{
  "model": "image captioner",
  "dataset": "regions of photos with short descriptions (Visual Genome)",
  "train_examples": 50862,
  "image_size": 64,
  "crop_scale_min": 1,
  "horizontal_flip": false,
  "translate": 0.12,
  "rotation_deg": 5,
  "tokenizer": "char",
  "vocab_size": 61,
  "encoder_arch": "gmlp",
  "encoder_norm": "layernorm",
  "encoder_mlp_ratio": 4,
  "encoder_drop_path": 0.1,
  "encoder_patch_size": [8, 8],
  "encoder_conv_stem": false,
  "encoder_layers": 6,
  "encoder_width": 320,
  "fusion": "prefix",
  "label_smoothing": 0.1,
  "decoder_width": 192,
  "decoder_layers": 8,
  "decoder_norm": "layernorm",
  "decoder_norm_position": "pre",
  "decoder_activation": "gelu",
  "decoder_mlp_ratio": 4,
  "decoder_head_dim": 48,
  "decoder_fused_qkv": true,
  "decoder_bias": "all",
  "decoder_qk_norm": true,
  "decoder_layer_scale_init": 0.1,
  "decoder_parallel_block": false,
  "decoder_inner_norm": false,
  "decoder_positions": "learned",
  "decoder_prefix_bidirectional": true,
  "decoder_connector": "linear",
  "decoder_tie_embeddings": false,
  "residual_init": "none",
  "optimizer": "soap",
  "beta2": 0.95,
  "lr": 0.0023,
  "beta1": 0.95,
  "shampoo_beta": 0.95,
  "eps": 1e-08,
  "precondition_frequency": 20,
  "max_precond_dim": 1024,
  "one_sided": false,
  "adamw_lr_other_params": 0.0018,
  "steps": 23600,
  "batch_size": 256,
  "epochs": 118.8,
  "lr_schedule": "cosine",
  "final_lr_fraction": 0.01,
  "warmup_steps": 470,
  "weight_decay": 0.2,
  "adamw_weight_decay_other_params": 0
}
Rows from block 5 of the text decoder, named by matrix and row number. Rows with one number belong to one attention dimension. Each number is 128 + 32 x the weight over its row's rms, rounded and kept within 0 to 255. All counts start at 0. After the name is the row's rms in percent of the matrix's.
# q: attention query, key and value (stacked) (decoder.blocks.5.attn.qkv.weight, 576x192, the q third), inputs 0-95
# k: attention query, key and value (stacked) (decoder.blocks.5.attn.qkv.weight, 576x192, the k third), inputs 0-95
q.155 097 [149 120 133 108 174  90 113 147 129 146 125 187 114 144 122 123 138 111 120 153 180 168 142 128  87 185 114 148 135 172 125 123 137 177 107 105 101 123 118  91 201 160  72 143  97 102 118 136  89 122 190 135 137 122  83  88 115  68 106 158 132 168 178 110 138 109 173 162 103  90 140  82 199 116 126 139  58 108 183 136 139  63 101 164 119 174 141 149 107 114 107 120 149 108  88 135]
k.155 098 [ 92 169 139 101 101 109 118  62 106 110 103 123 100  93  92  76 116 105 144  84  83 172 116  77 133  80 130 174 127 115 150  96  74 157 118 151 155 132  94 150 104 146 102 141 164  89 208 133 150 106 160 122 112 168 123 166  96 131 116 144 117 157  95 151 108  95 154 110 147 137 145 146 135  75 118 125  97 175 161 129 170 124 124  93 173 198  74 131 112 134 149 120 214 150 149 137]
q.156 096 [131 162 133 119  67 171 158 161 156 169 159 119 113  81  92  80 142 132  99 129  96 128 129 131  68 126 124 121 152 142 103 148  74 162 162 114 147 137 164 123 129  83  80 103 123 139 113 152 128 145 191 158 132 155  89 143 136  91 172 102  81 152 129 159  64 132 146 114 182 130 119 103 171 163  97  95 124 151  98 146 171 143 178  86 154 139 158 184  92 129 163  81 150 109 112 110]
k.156 097 [179 142 137 109 151 136  83 173  98 128 170 144  54 117 100 132 183  95 110  95 123 144 130 166 128 156  87  94 117 174 145 140 111 155 115  80 164 174  93 146 130 132 119 107 155 198 134  84 161  90 107  97  77 128  62 108 119 131 139 145 126 102  97  81 153  79 179 195 130 120 100 160  82 157  84 122 138  55  84  43 148 121  90 133 118 136 193 134 114  61 118 211 118 108 115 126]
q.157 106 [166 126 163  76 167  99 144 148  61 127  58  77 111 117 114 144  83 140 136 140 193 176 206  38 108 139  97  83 164 145  95 159 124 167  93 131 114  93 140 119 153  85 120 156  73 148 103 112  64  71 128 153 156 115  84  60 112 133 121 121 117 128 171 169 131  83 138 131 116 197 130 199  99 113 115 150 136 160  78 146  84 137 157 135 146  96 108 171 127 165 111  69 140 108 158  70]
k.157 104 [135 127 128  78 151 146  87  44 154  67 147 122  98 145 152 162 120 141 145 110  89 126 106 172 132 109  88  98  67 122 103 144 125 146 212 166 183 102 148 135 118 148 134 118 115  80  97 169 130 103 143 143 100 110  99 140 150  95  93 148 115 160 144 131 141  83 158  80  87 218 195 117 115 163 127  69 134  85 121 142  54 121 108 174 146 160 183  73  56  78 134 101 102 112 139 174]
q.158 102 [151 146 160 118 158  91  51 175 126 112 100  76 142 188 114 125 146 144 171  89 119  72 126 127 132 137 143 118 137 119 131 150  86 134 133 125 148 137  49 153 131 128 124 134 126 138 132 123 129 138 129 169 176 139 173 111 118 143 143 106 142  89 156 106 105 125 153 167 111 113 133 111 145  91 138 112  82 150 138 152 114 125 136 139 143 108 168  92 112 124 141 205 124 157 134  70]
k.158 102 [155 132 160  64  86 100  94 164  53 141 132 108 123  87 138 125 135 171 160 176 150 157 116 109 140  93 137 153 151 156 169 123 129 104 167 133 110 115 143 164 127 107 153 107 160 146 109 113 127 122 113 179 121 127 149 192 122 149  89 187 167 135 169 104 157 152 145 137 124 130 140 111 150 100 121 136 146 137 110 125 114 124 153 130 167 195 133 129 120 144 152  86 135 120 127 121]
q.159 095 [141 121 115 125 139 147 101 165 144 120 163 152 170 120 179  96 146  93 131 134 139  72 177 108 103 169 117 118 163 144 113 131 129 141  85 112 147  84 147  85  91 138 143  95  81 137 185 151 156 167 167 153 177 196 141 126 163 163 116 167  99 184  37 145 113  85 106 140 161 108 110 130 118 134 100 125 115 124 159 134 107 122 127 147  61  91 165  99 118 134  44 109  99 174 157 103]
k.159 096 [141 106 178 143  97  87  96 127 127  85  91 159  44 118  76 125 143 105 125 106 110 113 141  94 151 159 106 115 104 135 107 147  77 140 152 153  99 101  94 145 114 116 118 132  93 143 148 100 129 171 104  78 126 112 128 134 121 227 115 166  91  82 137 170 198 141  81 144  91 141 120 117 132 105  86 121  95 107 167 130 152 160 175  89 110 182  64 127 137 183 165 155 110  86 141 105]
q.160 098 [ 71  65 178  97 183 174 128 127 117 145  89 115 125  88 123 131 211 136 113 101 113 159 156  88  64  78 106 129 145 142 157 101  83  75 125 141 162  91 135 144 155 154 206  97 147  86 114 177 164  66 126 125 104 127 125 152 148  73 152 100 112 182 102  89 160 167 103 117 121 154  86  95 156 107 167 121 142 149  66 111 106 141 156 167 107 112  91 130 160 107 115 131 126  66 150 192]
k.160 098 [115 146 200 134  89 111  81 128 144 160 128 119  91 131 101 121 106 158 109 143 142 198 131 135 124 112 105 158  94 135 144 159 173  90 138 201 144 106 174 122 119 146  92 177 127 103 129  78 126 195 104 137 136 103 157 113 126  83 182 128 132 144 106 231 107 144 145 127 101 105 135 125  73 132  76 157 127 123 202 105 139 131 123 136 122 141  97 144 130 112 133 186 108 196 103 116]
q.161 101 [ 72 169 140 128 126 108 149 174 171 151 137  95 137 116 106 131 163  97 175 131 149 137 121 122  60 158 112 111 111 130 178 123 144 116  80 120  89 143 125 114 115 161 104 146  85 106 157 153  90 159  81 137  87 116 167 101 135 136 125  97  85 143 118 119 131 151 100 137 175 114 175 129 109 145 130 137 165 151 109  47 101 135  83 137 160 182 154 125 129 150 107 136 100  86 122 192]
k.161 103 [139 142 149 139 120 136  96  69 155 121 106  83 116 130 112 113 153  71  97  85 132  96 101 111 155 117 129 134 136  66 192 100  90 119 105 167 119 104 158 133 123 215 101  62 169 124  88 117  65 123 104 102 106 109 151 179 143  99 131 103 156 119 132 125 123  62 115 119 127 126 102 126 160 132 159 137 102 155 174 206 157  38 132 111 118 142 144  97 116  82 154 173 150 173 148 110]
q.162 099 [165 120  59 167 139 140 139 130 145 123 119 134 105 119 127 126  96 134 123 139 139  86 151 110  98 185 120  86 125 126 178 110 130 155 195  16 192 128  84 116 116 114 141 104 168  86 135 109 185 141 135  61 110 180  85 148 147 131 126 112 186 135 106  89 130 113 133 166 139 124 130  99 106 144  98 121 158 161 110  97  89 189 150 108 143 117 143 152 134 143 113 203 112 156 165  95]
k.162 097 [119 147 149 180  48 189 135 125 162 152 181 157 122 144 167  72 110  96 100 128 188 137 170 131 187 131 146 169 106 133 156 117  68 135 105 139 134 162 127 127  79 175 150 101 147 131  87  63 107 126 196 122 101  73 156  95 134 176 104  88 116  95 126 129 122 112 115 150 101 175 137  80  47 178 101 120 138  84 103 161 124 116 109 153 118 214 187 155 107 198 169 104 160 105  98 159]
q.163 095 [117 147 149 111 122 111 162 164  62  96 136 144 108 145 107 150 140 173 159 144 132  97  63 126 131  64 211 122 103 118 146  96 158 157 178 186  68 106 135 114 104 123 116 113 145 167 130 107 209  90 111 165 172 173  68 122 137 121 139 167 168 129 104 163 114 154  56 158 139 105 105 118  77 136 174 117 128 135 105 103  95 126 119 145 104 118 140  87 186 185 150 107 137 131  94 122]
k.163 095 [170 151 145 119 154 161 126 172 147 118 141 132 111 163 152 116  87 120 140  98 165 113 155 141 123 105 152 159 149 147 115  98 137  67 129  87 112 151 124 104 126 129  51 170 168 106 157 127 108  65 102 161 111 179 172 118 168 166 129 133  98 114 138  61  66 141 158 165 181 165 102  51 212 145 187  93 123 174 133 126 128 167 148  91 124 137 130  95 133  99 122 142 200  39  98  82]
q.164 107 [123 175 153 158 110 176 111 153  97 153  62 128 137 137  92 115 135 177  89 125 130 129 154 143 107 152 144 146 157 216 130 180  83 136 113  63 104 142 102 160 142 169 116 118  88 115 115 161 141 158 127 148 176 159 133 121 108 124 169 166 129 100 129  67 169  96 178 134 145 141 111  74 106 192 124 100 127 140 165 128 175 217  91 158 129 131 153 106 150 175 171 203  62 161 113 143]
k.164 108 [108 114  69  88 141  66 141  45 139 100 106 145 112  61 132 115  59 137 132 168 152 103 154 121 105  95 139 145 110 107 101 126 171 167  72 138 128 139  97  99 158 127 175 136 137 139 168 121 154 113 147  96 161 142 150 117 115  99  60 145  86 133  44 121 119 125  39 174 126 123 158 103  98 173 147 111 134 166 128 147 225  91  95 147 137 151 155 144  95 145 108 116  72 152 109 144]
q.165 100 [136 130  90 125 120 125 154  89 158 127 104 156  95 103 111 124 158 120 177 158 122 212 188 151 164 107 143 165  84 108 125 123 123 117  81 189 154 128 114 101 191 124 124 199  73  94  82 123  87 155  78  80 158  91 118 148 148 127 166 108 103 124 114 156 132  73 137 117 106 160  74 150 116 102  86 121 168 147 160 108 155 119 149  58 104 112 117 110 178  90 183 165 115  71 145  74]
k.165 101 [166 166  96 120 136 130 159 133 101  96  87 101  64 105 135 100 164  54 142 155  87  78 117 165 125  46 139 175 143 125 105 134  76 165 126 100  98 179  78 148 122  67 138 109 122 118 137 106 171 163 111 187 151  69  78 108  89 122 158 166 144 130 130 106 128 112  68 122 144  90 139 155 154 132 117 111 132  60 140 106 101  59 162 124 116  92 124 128 116 121 103 117 116 197 133 102]
q.166 096 [ 82  60  94 128 223 117 137  93 134  98 138 147  96 125 138 152 140 103 132 134 195  83 188 164 124 124 167 135  53  88  93 173 132 149 141 115 111 122 141 162  96 138 108 181 133  98 140 152 126  88  63 160  77  94 106 151 106 108 126 164 108 148 172  58 142 169  77 139 105 153 101 125  83 160  86  82 155 151 150 152 155 149 119 121 134 135 152  97 171  67 171  78  89 141 103 127]
k.166 102 [107 131 113 137 159 177 121  78 126 172 120  94  99  64  88  96 120 137 167 156 152  92 103 164 140 128 159 131 119 128 143 181  81 139  79 174 177 153 136 193 188 159  84 113 139 129  99 151 152 132 159 130 152 166 184 148 141 115 177  96 127 106 113  98 171 128 136 149  90 116 145 170 142  58 170 167 198 140 119 108 138 188 170 139 143 131 127 144  93 179  85  94 161 119 116 118]
q.167 100 [162 122 153 131 137  96 145 137 111 159 125 136  95  99 110  86 176 120 164 164 160 116 162 128 174 120 145 115 177  40 179 109  89 121  69 129 138  97 136 160 139 115 144  72 140  96 136  54 132 134 111 119 182 128 123 115 155 157  52 117 149 162  78 112 125 134  82  89 130 141 103 165 185 155  91 110 165 145 138  86 169 127 142 100 175 125  78 116  58 123 100  97 107 156 130 163]
k.167 106 [139  93 135 127 126 141 132 118 109  91 127 111 160 117  94  90 107 166 108 157 126 103 123 173 185 135 222 144 153 151 114 109 116 149 136 115 125 200  38 146  91 138 147 132 102 122 130 190 123 112 123 183 121 152 137 104 197 155 134 167 128 162 121 127 121  98 160 136  96 153 193 149 130 172 162 147 153  39 180  83 127 121 124 153 127  83 184  90  94 101  97  77 120 156 130 101]
q.168 095 [131 178 167 103 171 125 100 130 191 122 149 152 134 119 185 192 141  90 166 150 147 145 117 139 190 126 129 132 174 144  70 147 123  74 144  99 104  97 142 156 147 123 143 113 182 134  80 167 169 122 132 175 171 142 138 124 104 152 134 134 159 135 211 182 146 137 123  99 156  71 114 121 143 111 131 117 110 160 129 141 186 130 169 113 112 164  85 142 189 124 109 124  62 154 180  86]
k.168 092 [171 109 169 114 122 113 156 122 138  84 121 197 150 134  58 150 120 162 139  74 127  84 158 142 111 106 121 168 101 139 143 143 162 145 143 136 193 115 134  97  85  64 162 112 208 157  99  87 119 128 140 109 190  95  92 183  98 115 122  85 144 170 133 112 157 118 119 210 173 151  95 123 131 126 121 166 114 145 162 141 171  95 121 196 129  91  80 116 137 119  96  22 114  83 111 126]
q.169 107 [123  90 166 117 130 161 127 104 163 132 110 150 111 136  97 124 141  64 117 115 143  85 166 119 171 122 121 112 125  90 183  76 116 146 132  79 165 194 162 154 138  99 123 146 176 105 101 158  63 159 104 195 165  78 105 125 111 151 143  69  41 127 153 141 164 127 164 160  86 127 199 126 144 177 174  94 169  88 135 152 113 138 139  58 134 159 162 134 126 121  96 138  84 171 151 172]
k.169 108 [138  95 133 127 111  49 105  62 143 174  84 127 142 127 117  64 116 155  82 176 118 128 120 102 108 133 122 127 212 139 101 180  91 114  93 147 170 171 210 179 121 123 137 119  78 143  87  93  80 149 164 105 157  74 134 147  85 124 153 117 114  69 195 144 174  97 102 126 101 127 214 183 160 157 139 149 111 208 102 131 151 111 120 137 112 158 124 104 108 112 159 177  98 132 126 118]
q.170 100 [136 115  92  91 107 151 147  80  73 121  79 135 143 140  69 111 154 126 149 156  89 169 104 163 137 124 166 122 158 159  99  62 116 171 112 186 120 144  89 120  90 149  96  69 142 136 124  84 127 169 118  68  76  72 132 131  91 163 121 118 136 134 128 138 139 122 106 107 124 124 175 123 159  92 113  75 118 112 119 134 146 148  91  71 111 112 124 134 136 148 176  74 139 144 118 151]
k.170 100 [101 162  81 118 151  79 144 133 186 180 165 146 163 111 143 126 109 127 215 171 123 152 127 162 153 113 174 138 127 164 102 154 175 115 172 104  88 218  95 136  89 124 161 143  34 129 114 139 143 148 102 180 123 105 101 145 163 137  80 130  71 146 155 186  99 122 112 133 147  83 135 132 160  70 101 220 126 120 173  86 156  97 170  73 101 105 170 113 120 104 155 179 111  86 111 134]
q.171 107 [101 153 158  81 117 157 165 152 163 128 100 159 171 111 120  97 166 140 104 133 152 120 131 161 133  85 191 131 121 127  97 109 140 115  97  70 113 123 137 145 130 142 154 152 107  29 164 122 149 190 130 163  99 136 133 116 102  73 153 124 220 165 163 118  95  31  94 142 118 155 172 146 106  82 109 118  63 123 157 139 145 173 121 131  73 152  94 189 103 112 126 187 146  78 127  99]
k.171 104 [109 134  77  97 107 125 145 111  68 116 174  96 124 193 143 115 114 167 119  91 144  79 165 115 169 106 170 100  82 130 162 104 103 131 114 128 117 140  76  95  87 119 124 199  42 133 162 108 131 108 155 112  59 122 147 138 148 101 101 120 113 151 176 166  99 149  70  46 145 115 127 107 129 152 127  88 101 148 174 112 119 160 119 139 122 183 120 144 159 151 180 105  68 126  97 124]
q.172 101 [ 99 144  44 105 149 141 165 107 125 124  84  65  87  80 142  81  64  95 117  78 174 112 138 167  91 145  81 122 120  64 128 177 148 138 131 112 123 148 144 184 137 149 150 133 146  96 122 146  96 116 181 133 141 122 164  99 108 107  89 183  57 106  61 172 122 135 144 124  92  79 114 147  73 105 133 157  76 115 109 108 134 113 129  99 144 150 150 120 133 197 154  57 112  86 153 146]
k.172 103 [207 115  91  53 162  81 162 121 196 102  83 122 163 110  71 149 130 130  55 159 170  93 158 114 147  77 124 108 158  94 112 120 119 106 177 148  91 113 120 174  92 101  75  88 103 125 139  90  83  76 142  84  99 121 139 172 110 125 136 155 120  94 156  85 203 105 131 164 146 160 144 103 153 157 122  67  81 133 126 136 185 134 191 132 153 119 122 106 182 133 112 204 124 143  77 148]
q.173 099 [153 126 167  98 158 114 116 191 109 156 136  88 153 134 129 132 135 122  77 156  54 111 130 100 107 120 112 142 116  93 146 146  87 142 117 185 134 117 144 131 166  33 164  79 120 157 122  80 150 128 102 170 101  58 103 136 106 122 111 109 121 145 137 136  75 147  78 159 127 151 177  84  86  98 109 106 159  80 150 118 158 157 135 191 162 104  71 137 128 127  95 142 119 140 179  81]
k.173 100 [123 137 163  76 131 136 131 109 151 183 143 160 102 113 144 169 120 109 108 129 136 156  95  75  74 116 169 116 157 127 151 139 109 137 153 128 153 144 113  95 211 109  63 156  87 102 160 111 111 137 120 172 151 143 154 102  84 119  91 161 143 103 185 114 151 132 121 131  71 170 143 127 172 152 142 173 123 134 146 103 151 141  91 151 116 155 151 138 111 119 114 148 162 128 126  65]
q.174 099 [153 110 104 151  95 149  90 153 142 170 142 135 118 131 150 169 142 163 191  95 171 173 127  45  90 136 107 200 146 173 148 125 128  92 118  70 119 171 105 160 126 106 148  90 116 176  78  99  68 103  90 153  83 137 155  99 109 142 137 147  82  99 182 181  87 117 142 168 123 121 118 125 147  98 102 156 109 111  81 114  75 144  92 123 114 108  56 111  99 118 113 140 124 126 128 151]
k.174 101 [117 111 185 140 113 149 166 166 109 143 127 118  93 175 151  82  77 143 116 143 126 177 145  99 139 123 150 137 148  79 134 102  96 148 172 124  72 138 145 169 143 126 161 120 146  69  91 142 104 163 141  58 163 167 168 117 150 131  87  82 152 118 147 128 160 164 183 225 175 143 170 134  56 153 153 140 123 141 135  86 133  63  66  86  95 171 201 109  79  91 122 106 100 148 109 180]
q.175 109 [ 96 121 153 134 195 116 171 179 101 135 151 136 196 167 141 154 164 201 181 130 139 121 157 135 158 175 166 145 173 144 179 111 137 143 120 143 113 160 134 114 144 120 189 144 125 122 103 114 198 188 169  93 148 135  39  88  85 114 116 181  97 156 138 122  87 154 142 126  40 180 146 224 121 144 133 108 126 146 139 107  70 148 156 174 124 150 149  99 111 135 143 110 130  99 210 119]
k.175 101 [149  94  75 126 156 126 163  91 109 126 144 152  87 107 144 114 125 128  75 162  77 169 145  70 141 132 127 152  44  86  88 166 113  98 128 138 100 111 130 114 213 150 111 125 121 138  90 109  86  90 117 132 109 106  81 155 199 141 140 109  98 120  68  99 110 153 108 200  86 155 115  87 196  70  87  87 157  94 193  91  83 137  93  94 169 115 134 152  66 117 112 107 197 105  85 116]
q.176 093 [137 178 129 183 109 129  82 156 122 101 102 144 112 152 142 166 185 129 108 124  72 160 171 140  82 117 111  86  64 144 138 155 117 188 124 128 163 144 165 142 114  58 126 108 126 111 101 190 173 114  64 131 141  85 117  91 110 166  98 126 165  97 155 111 123  88 131  91 153 137 130 119 126 190 237 133  83 125 126 140 138 160  99 110 187 163 139 166 149 158 147  70 155 216  99  99]
k.176 099 [120 115 128 149 114  77 125 124 175 122 180 103 133 112 100 134 154  98 148 102 119 142 153 141  96 125  95 173 132 128 103 113 204 126 112 138 142 154 154 128 137 109 154  65  95 182 151 105  88 108 112 118 120  75  68  96 108 147 138 116 151 115  87 108  91 126  70  77 126 165  91 185 153 150  72 129 108  93  96  89 138 115 136 178 129 145 174  68 112 128 160 134 121 107 119 116]
q.177 094 [101 147 122 177  79  59 118 118 161 124 142 153 153  89  68  99 114 136 182 144 118  71 106  38 133 153 159 145 112 129 151 127 151 166  97  56 126 101 105 113 174 161 131 136 174 129 117  76 195 128 101 147 127 109 138 168 105 148 180 162 162  63 115 168 116 151  99  52 157 169 115 117 133 159 103 135 137 120  98 116 139 134 134 188 101 144 120 127 142  95  89 110  66 134 149 163]
k.177 100 [ 78 149 142 194  93 185  89 136  50 162  82 101 137 123 205 117 160 154 116 113  79 131 135 100 110 132 166 114 179 178 111 110 117  44 102 142 161 154 123 101 149 136  81  65 101 168 175 122  61 171 108 108 136 144 106 155 119 102 170 145 116 111 159 148 117 114 149 216 121 221 150 159 117 142 138 102 104  97 116 159 133 136 129  83 143 140  88 168 107 121 111 194  82 103 116 150]
q.178 100 [129 104 143 138 144 146 179  47 139 121 161 137 126 151 128  86 131 140 144 126 102 144  89 129 110 116  88 117 109 114 101 122 108 100 136 144 129 135  83 126 123 130 117  90 137 145 133 126 133 124 126 169 118 133 104  99 128  96 100 103 120 169 193 176 156 144 126 205 111 151 157  96 120 168 109 109 132  97 161 154 160 124 159 127 166 160 150 109 147 100 148  80 141 139 112 115]
k.178 106 [176 104  95 135 134 103 188 165  79 134 141 109 156 137 107 164 103  92 161 125 118  59 150 228 208 163 121  98 117 187 112 175 108 108 137 152 125 120 153 193 116 117  72  92 157 105 196 136 106 125 191 119 147 162 158 105 124 139 111 159 173 172 138 124 126 174 136 133 119  71 121  90 175 130 147 102 122 103 119  97  93 146 102 114 150 112 146 150  95 102  99 125  94 151 133 107]
q.179 098 [146  59 132 201  88  75 138 148 126 157 138 186 111  56  95 102 135 151 143 131 131 145  67 157 167  66 142  98 106 106 142 171 142 113 155  81 137 107 115 101 119 135 146 170 108 209 133 115 115 101 156 137  78 112 143 138 135 113 173 182 128 172 137 125 192 123 145 104 105 145 136 159  94  85 140 118 120 143  36 141 116 149  92 113 106 112 147 141 117  48 103 108  92 141  87 103]
k.179 100 [145  80 144  71 145 122 133 171 146 119 113  68 124 132 160 145 169 177 165 135 149 156 104 160 130 184 134 106 170 165 162 111 105 116  98  75 106 103 149 157 181 115 213 163  64 148 175 126 144 148 113 118  85 119 135 128 111 115 135 125 108 148 144  71 115 129 106 165 128 106 113 158 112 107 120 140  66 161 151 147  83 100 175 171  77 171 154 159 106 135 124 122 192 148 125 150]
q.180 101 [ 97  45 179 147 119 111 110 135  98 168 100 201 156 149 179 154 169 124 109 143 183  99 152  97 119 102 152 160 148 175 101 107 194 126 151 145 152 124 156 150 163 110 145  73  31 112  89 115 121 136 129 109 160 157 151 100  95  91 144 150 124 121 155 147 106 139 184 115 192 146 145 177 158 172 155 125 128  87 119 155  88 123  95 153 142 145 108  83 121 131  93 153 132 164 116 137]
k.180 098 [ 92 139 124 142 167 137 150  99  78 145 116 140 108 121 110 186  82 138  91 118  59 117 120 132 163 118  91 137 146  49 103 124 199 142 149 154 112 106 162 189 108 129 138 136 120  98 111 132 138 157 123  97  89 127 163 165 116 138  99 127 136  77 116 128 152 158 118 164 139 145  74 135 146 167 184 107 102  83 149  76 165 125 174 169 108 111  70 134  33 146 162 168 163 139 108  61]
q.181 101 [162 137 187 148  88 123 154 189 198  41 131 158 164 160  76 138  87  65 104 182  93 121 118 177  75 157 105 111  90 145  67 104 118  76 127  97 148 135 160 141 155 125 117 137 113 198 130 201 161 124 100 152 115 105 138 111  87 142 164 132 117 138 152 115 182 112 122 136 120 116 161 153 104 173 150 154 107  82 140  88 106 140 138 135 123 149 114  93 114 126 147 147 108 137 163 180]
k.181 097 [102 162 118 115 153 121 106  94 161 123 144 178 100 136 127 126 123 130 148 130 117 152  86  80 177  90 146  89 187 127 126 108 118  99  78 114 143 133 143 144  91  74  91 106 136 150 160 112 116  92 185 128 132  87 125 108 193 154 171 183 169 160 129  77 178 181 171 193 151 112 103 174 114 109 104 126 124 147 120 119 105 130 119 113 101 135 183 164 115 121 168 122 105 168 153  66]
q.182 104 [130 158 100  75 116 131  48  99 124  96 102 115 114 101 146  82  66 135 123  84 106  80 137  98 113 108  98 136  90 135 136 158  97 156 156 167 180 140 176 118  85 111 179  88 153  93  67 138 149  64 192 106 134 127 143 126 127 126  96 101 160  85 134  88 162 105  86 118 117 151 180 154 173 118 173 106 126 105 158  74 140  51 122 144 133 144  92  94 135 123 108  83 151  88 122 117]
k.182 096 [144  74 155  68 105 128 164 107 150  87 109 143 157 151  71 104 170 136 162 144 122  99 175 183 165 134 131 116 185 136  90 130 127  99  60 166  98 150 151 102 182 135  92 120 135  83 121 111  77 146 143 161 103 103 125 154  98  80 114 156 119 197  66 143 165 162 182 183 139 150  41 126  96  90 113  99 138  99 144 157 154 132 115 126 160 103 106  67 150 102 128 130 140  85 116 133]
q.183 108 [113 155 171 175 176 186 156 140 124 101 162 156 129 159 144 153 111 107 166 194 103  75 146 147 134 176 118 164 126  83 149 113 138 168 129 158 139 115 161 160 165  82  59 152 137 150  69 131 158 157 143 112  65 176 155 146 134 129 189 158 155 137  72  87 169  87  82  86  94 151 114 124 112 133 191 162 102 112 102 176 121 138 125 123  91 111 120 132  90  68 102 193 218 153 149 108]
k.183 100 [142  94 112 160 105 163 137 134 156  88 123 129 101 141 124 145 189 127 106 139  95 165 120 133 126 119 120  90 194 127 117  97  99 171  98 118 135  92 100 177 165 116 142 168 110 137 147 125 105  89 108 144 161  98 103 123 150  46 105 119 101  46 143 143 170  73 119  72 168 122 150 139 146 126 168  94 150  99 114 118 135 151  91 130 172 131 100 111 103 189 193 131 110 108  90  68]
q.184 096 [ 73 138 159 161 127 147 157 106  57 169  90  90  80 134 140 164  67  79 141 125  91 194 168 102 175 127 122  78 145 130 116 116  76 161  88 160  98 129 154 132 115 142 158 152 147  73  65  79 101 109 157 117 123  94 129 156 158 158 144 179 173  81 137 130 132 115 168 146 172  93 143 170 125 143 111 144  54 129 130 137 154 161 143  96 112 143 105  77 149 104 110  90 138 112  85 107]
k.184 100 [155  85 173 106 107 106 152  82 129 131 199 110 108 153 123 161 162 111 112 120 189  84 108 193 119 117 104 130 109 115 136 155 201 166 117 151 181 183  71 116 127  97 113 136 170 156 177 122 138 145  91 116 130 104 172 145 146 134 175 139  76  64 181 167 112  95 158 154 109 124  97 160 149 112 105 100 126 156 122 125 110  98 124 129 106  43  93 138 176 146 117 161 145 173  96 158]
q.185 101 [108 107 152 149 115 144 156 148 146 125 117 130 157  86 109 121 139 113 137 120 143 128  61 105 221  91  63 169 140 138 101 127 128 182 107 127 115 120 100  92 122 127 129  99 201 148 135 194 137 171 147 130 136  84  98 133  97  83 148  99 178 106 152 122  36 143 107 155 120 143 125 107 141 109 157 157 130 163 164 173 126  76 163 108 143 139 176 121 184  80 107 152 144 133 133 203]
k.185 095 [ 76 219 134 137 188 114 164 131 114 141 130 145 117 114 104 170  94 142 137 135 137 160  62 107 157  61 131  99 135 169 152  54 112 141 119 118 137 130 141 146 169 154 165 191 159 133 105  94 147 147 151 131 114 161 189 148 135  64 160 125 167  85 159 139 118 129  61 170 163 108  93 131 131 186 107  69  79 167 134  96 125 129 117 167 170 154 113 153 149 134 104 118 143  87 112 117]
q.186 098 [ 52 139 102  95 137 147  92  54 149 121  94 127  67  93 119  94 127  82 134 135  95 162 116 151 123  90 106 143  95 144 164 134 155 110 168 119 136 127 153 102 139 186 120  92 158 140  96 121 145 101 113 154 142 102 192 185 146 111 108 224  74 163 126 146 123  84  79 123 198 117 131 143 119 138 175  76 127 132 123 110 106 147 110 104 122 112 147  91 155  83 152 138 155 153 126 130]
k.186 089 [156 173 169  87  75 104 127 132 188 124  94 146 151 193  63  78 173 142 133 195 156 100 189 108 137 134 118 147 114 128 144 124 123 142 114 126 122 110 107 111  51 102 176 124 141 138 149 188  98 135 123 153 103 121 120 115 159  84 116 120 120 153  97 111 135 149 134 131 108  90 109 133  75 172 169 163 164 117 157 189 110 157 141 144 188 204  55 197 133 149 130 165  93 127 179 124]
q.187 099 [113 177 125 147 109 130 147 105 135 135 128  84 173 109 148 104 128 111 138 138  88 156 143 178  94 163 164 115 149 186 136 157 121 152 127 193 137 177 120 139 105 100 160 119 134 175 127  95 120 137 135 161 169 143 161  68 113 189  72 130 127 136 144  99 180 157 138 101 104  97 152  70 108 112 150 160 146 166 171 162 123 113 193 109 117  78 117 125 169 103 115 108 131 149  81 125]
k.187 102 [153 152 129  61 173 129 129 196 149 111 118  80 122 155 179 169 104 163 122 156 162 138  64 152 194 205 130 122 119 130 116 101 112 121 164 131 122 107 130 171 116 118 103  79 144 114 106  90 122 158 114 179 102  68 169 131 157 146 110 151 153 163 114 125 149  94 128 164  80 142 114  64 113  68 119 135 130 202  73  78 148 107 136 115 182 123 185 123 116 143 135 117 146  74 151 146]
q.188 107 [ 69 137 147 139 133 123 143 101 149 146 120 124  81 153 154 168  99 208 189 117 160 153 106 112 155 166 139 165  87 132 183 180  25 146 122 105 164 188 140 146 142 111 133 138  92 128 185 160 122 148 170  99 148 124 162 113 181 105 141 174 144 178 156 105  95 132 182 123 185 163 138 126 125 119 109 168 113 117 136  43 143 138 155 108 122 101 194 149 188 132 129 141 121 106 148 149]
k.188 102 [165  96 101 109  79 163 167 170 136 101 151 100  75 162  78  84 152 152 151 201 152 150 127  75 127 156 140 103 149 138 129  96 143 107 139 119 169 145  97 134 147 146  65 156 157 128  82 119 152 201 173 140 125 145 141  81 131 100 116 101 148 112  85 144  75 131 124 109 157 158 119  96 110 125  80 141 122 165 131 167 130 117 149  74  57 111  90 145 135  90 114 118 135 141  90 103]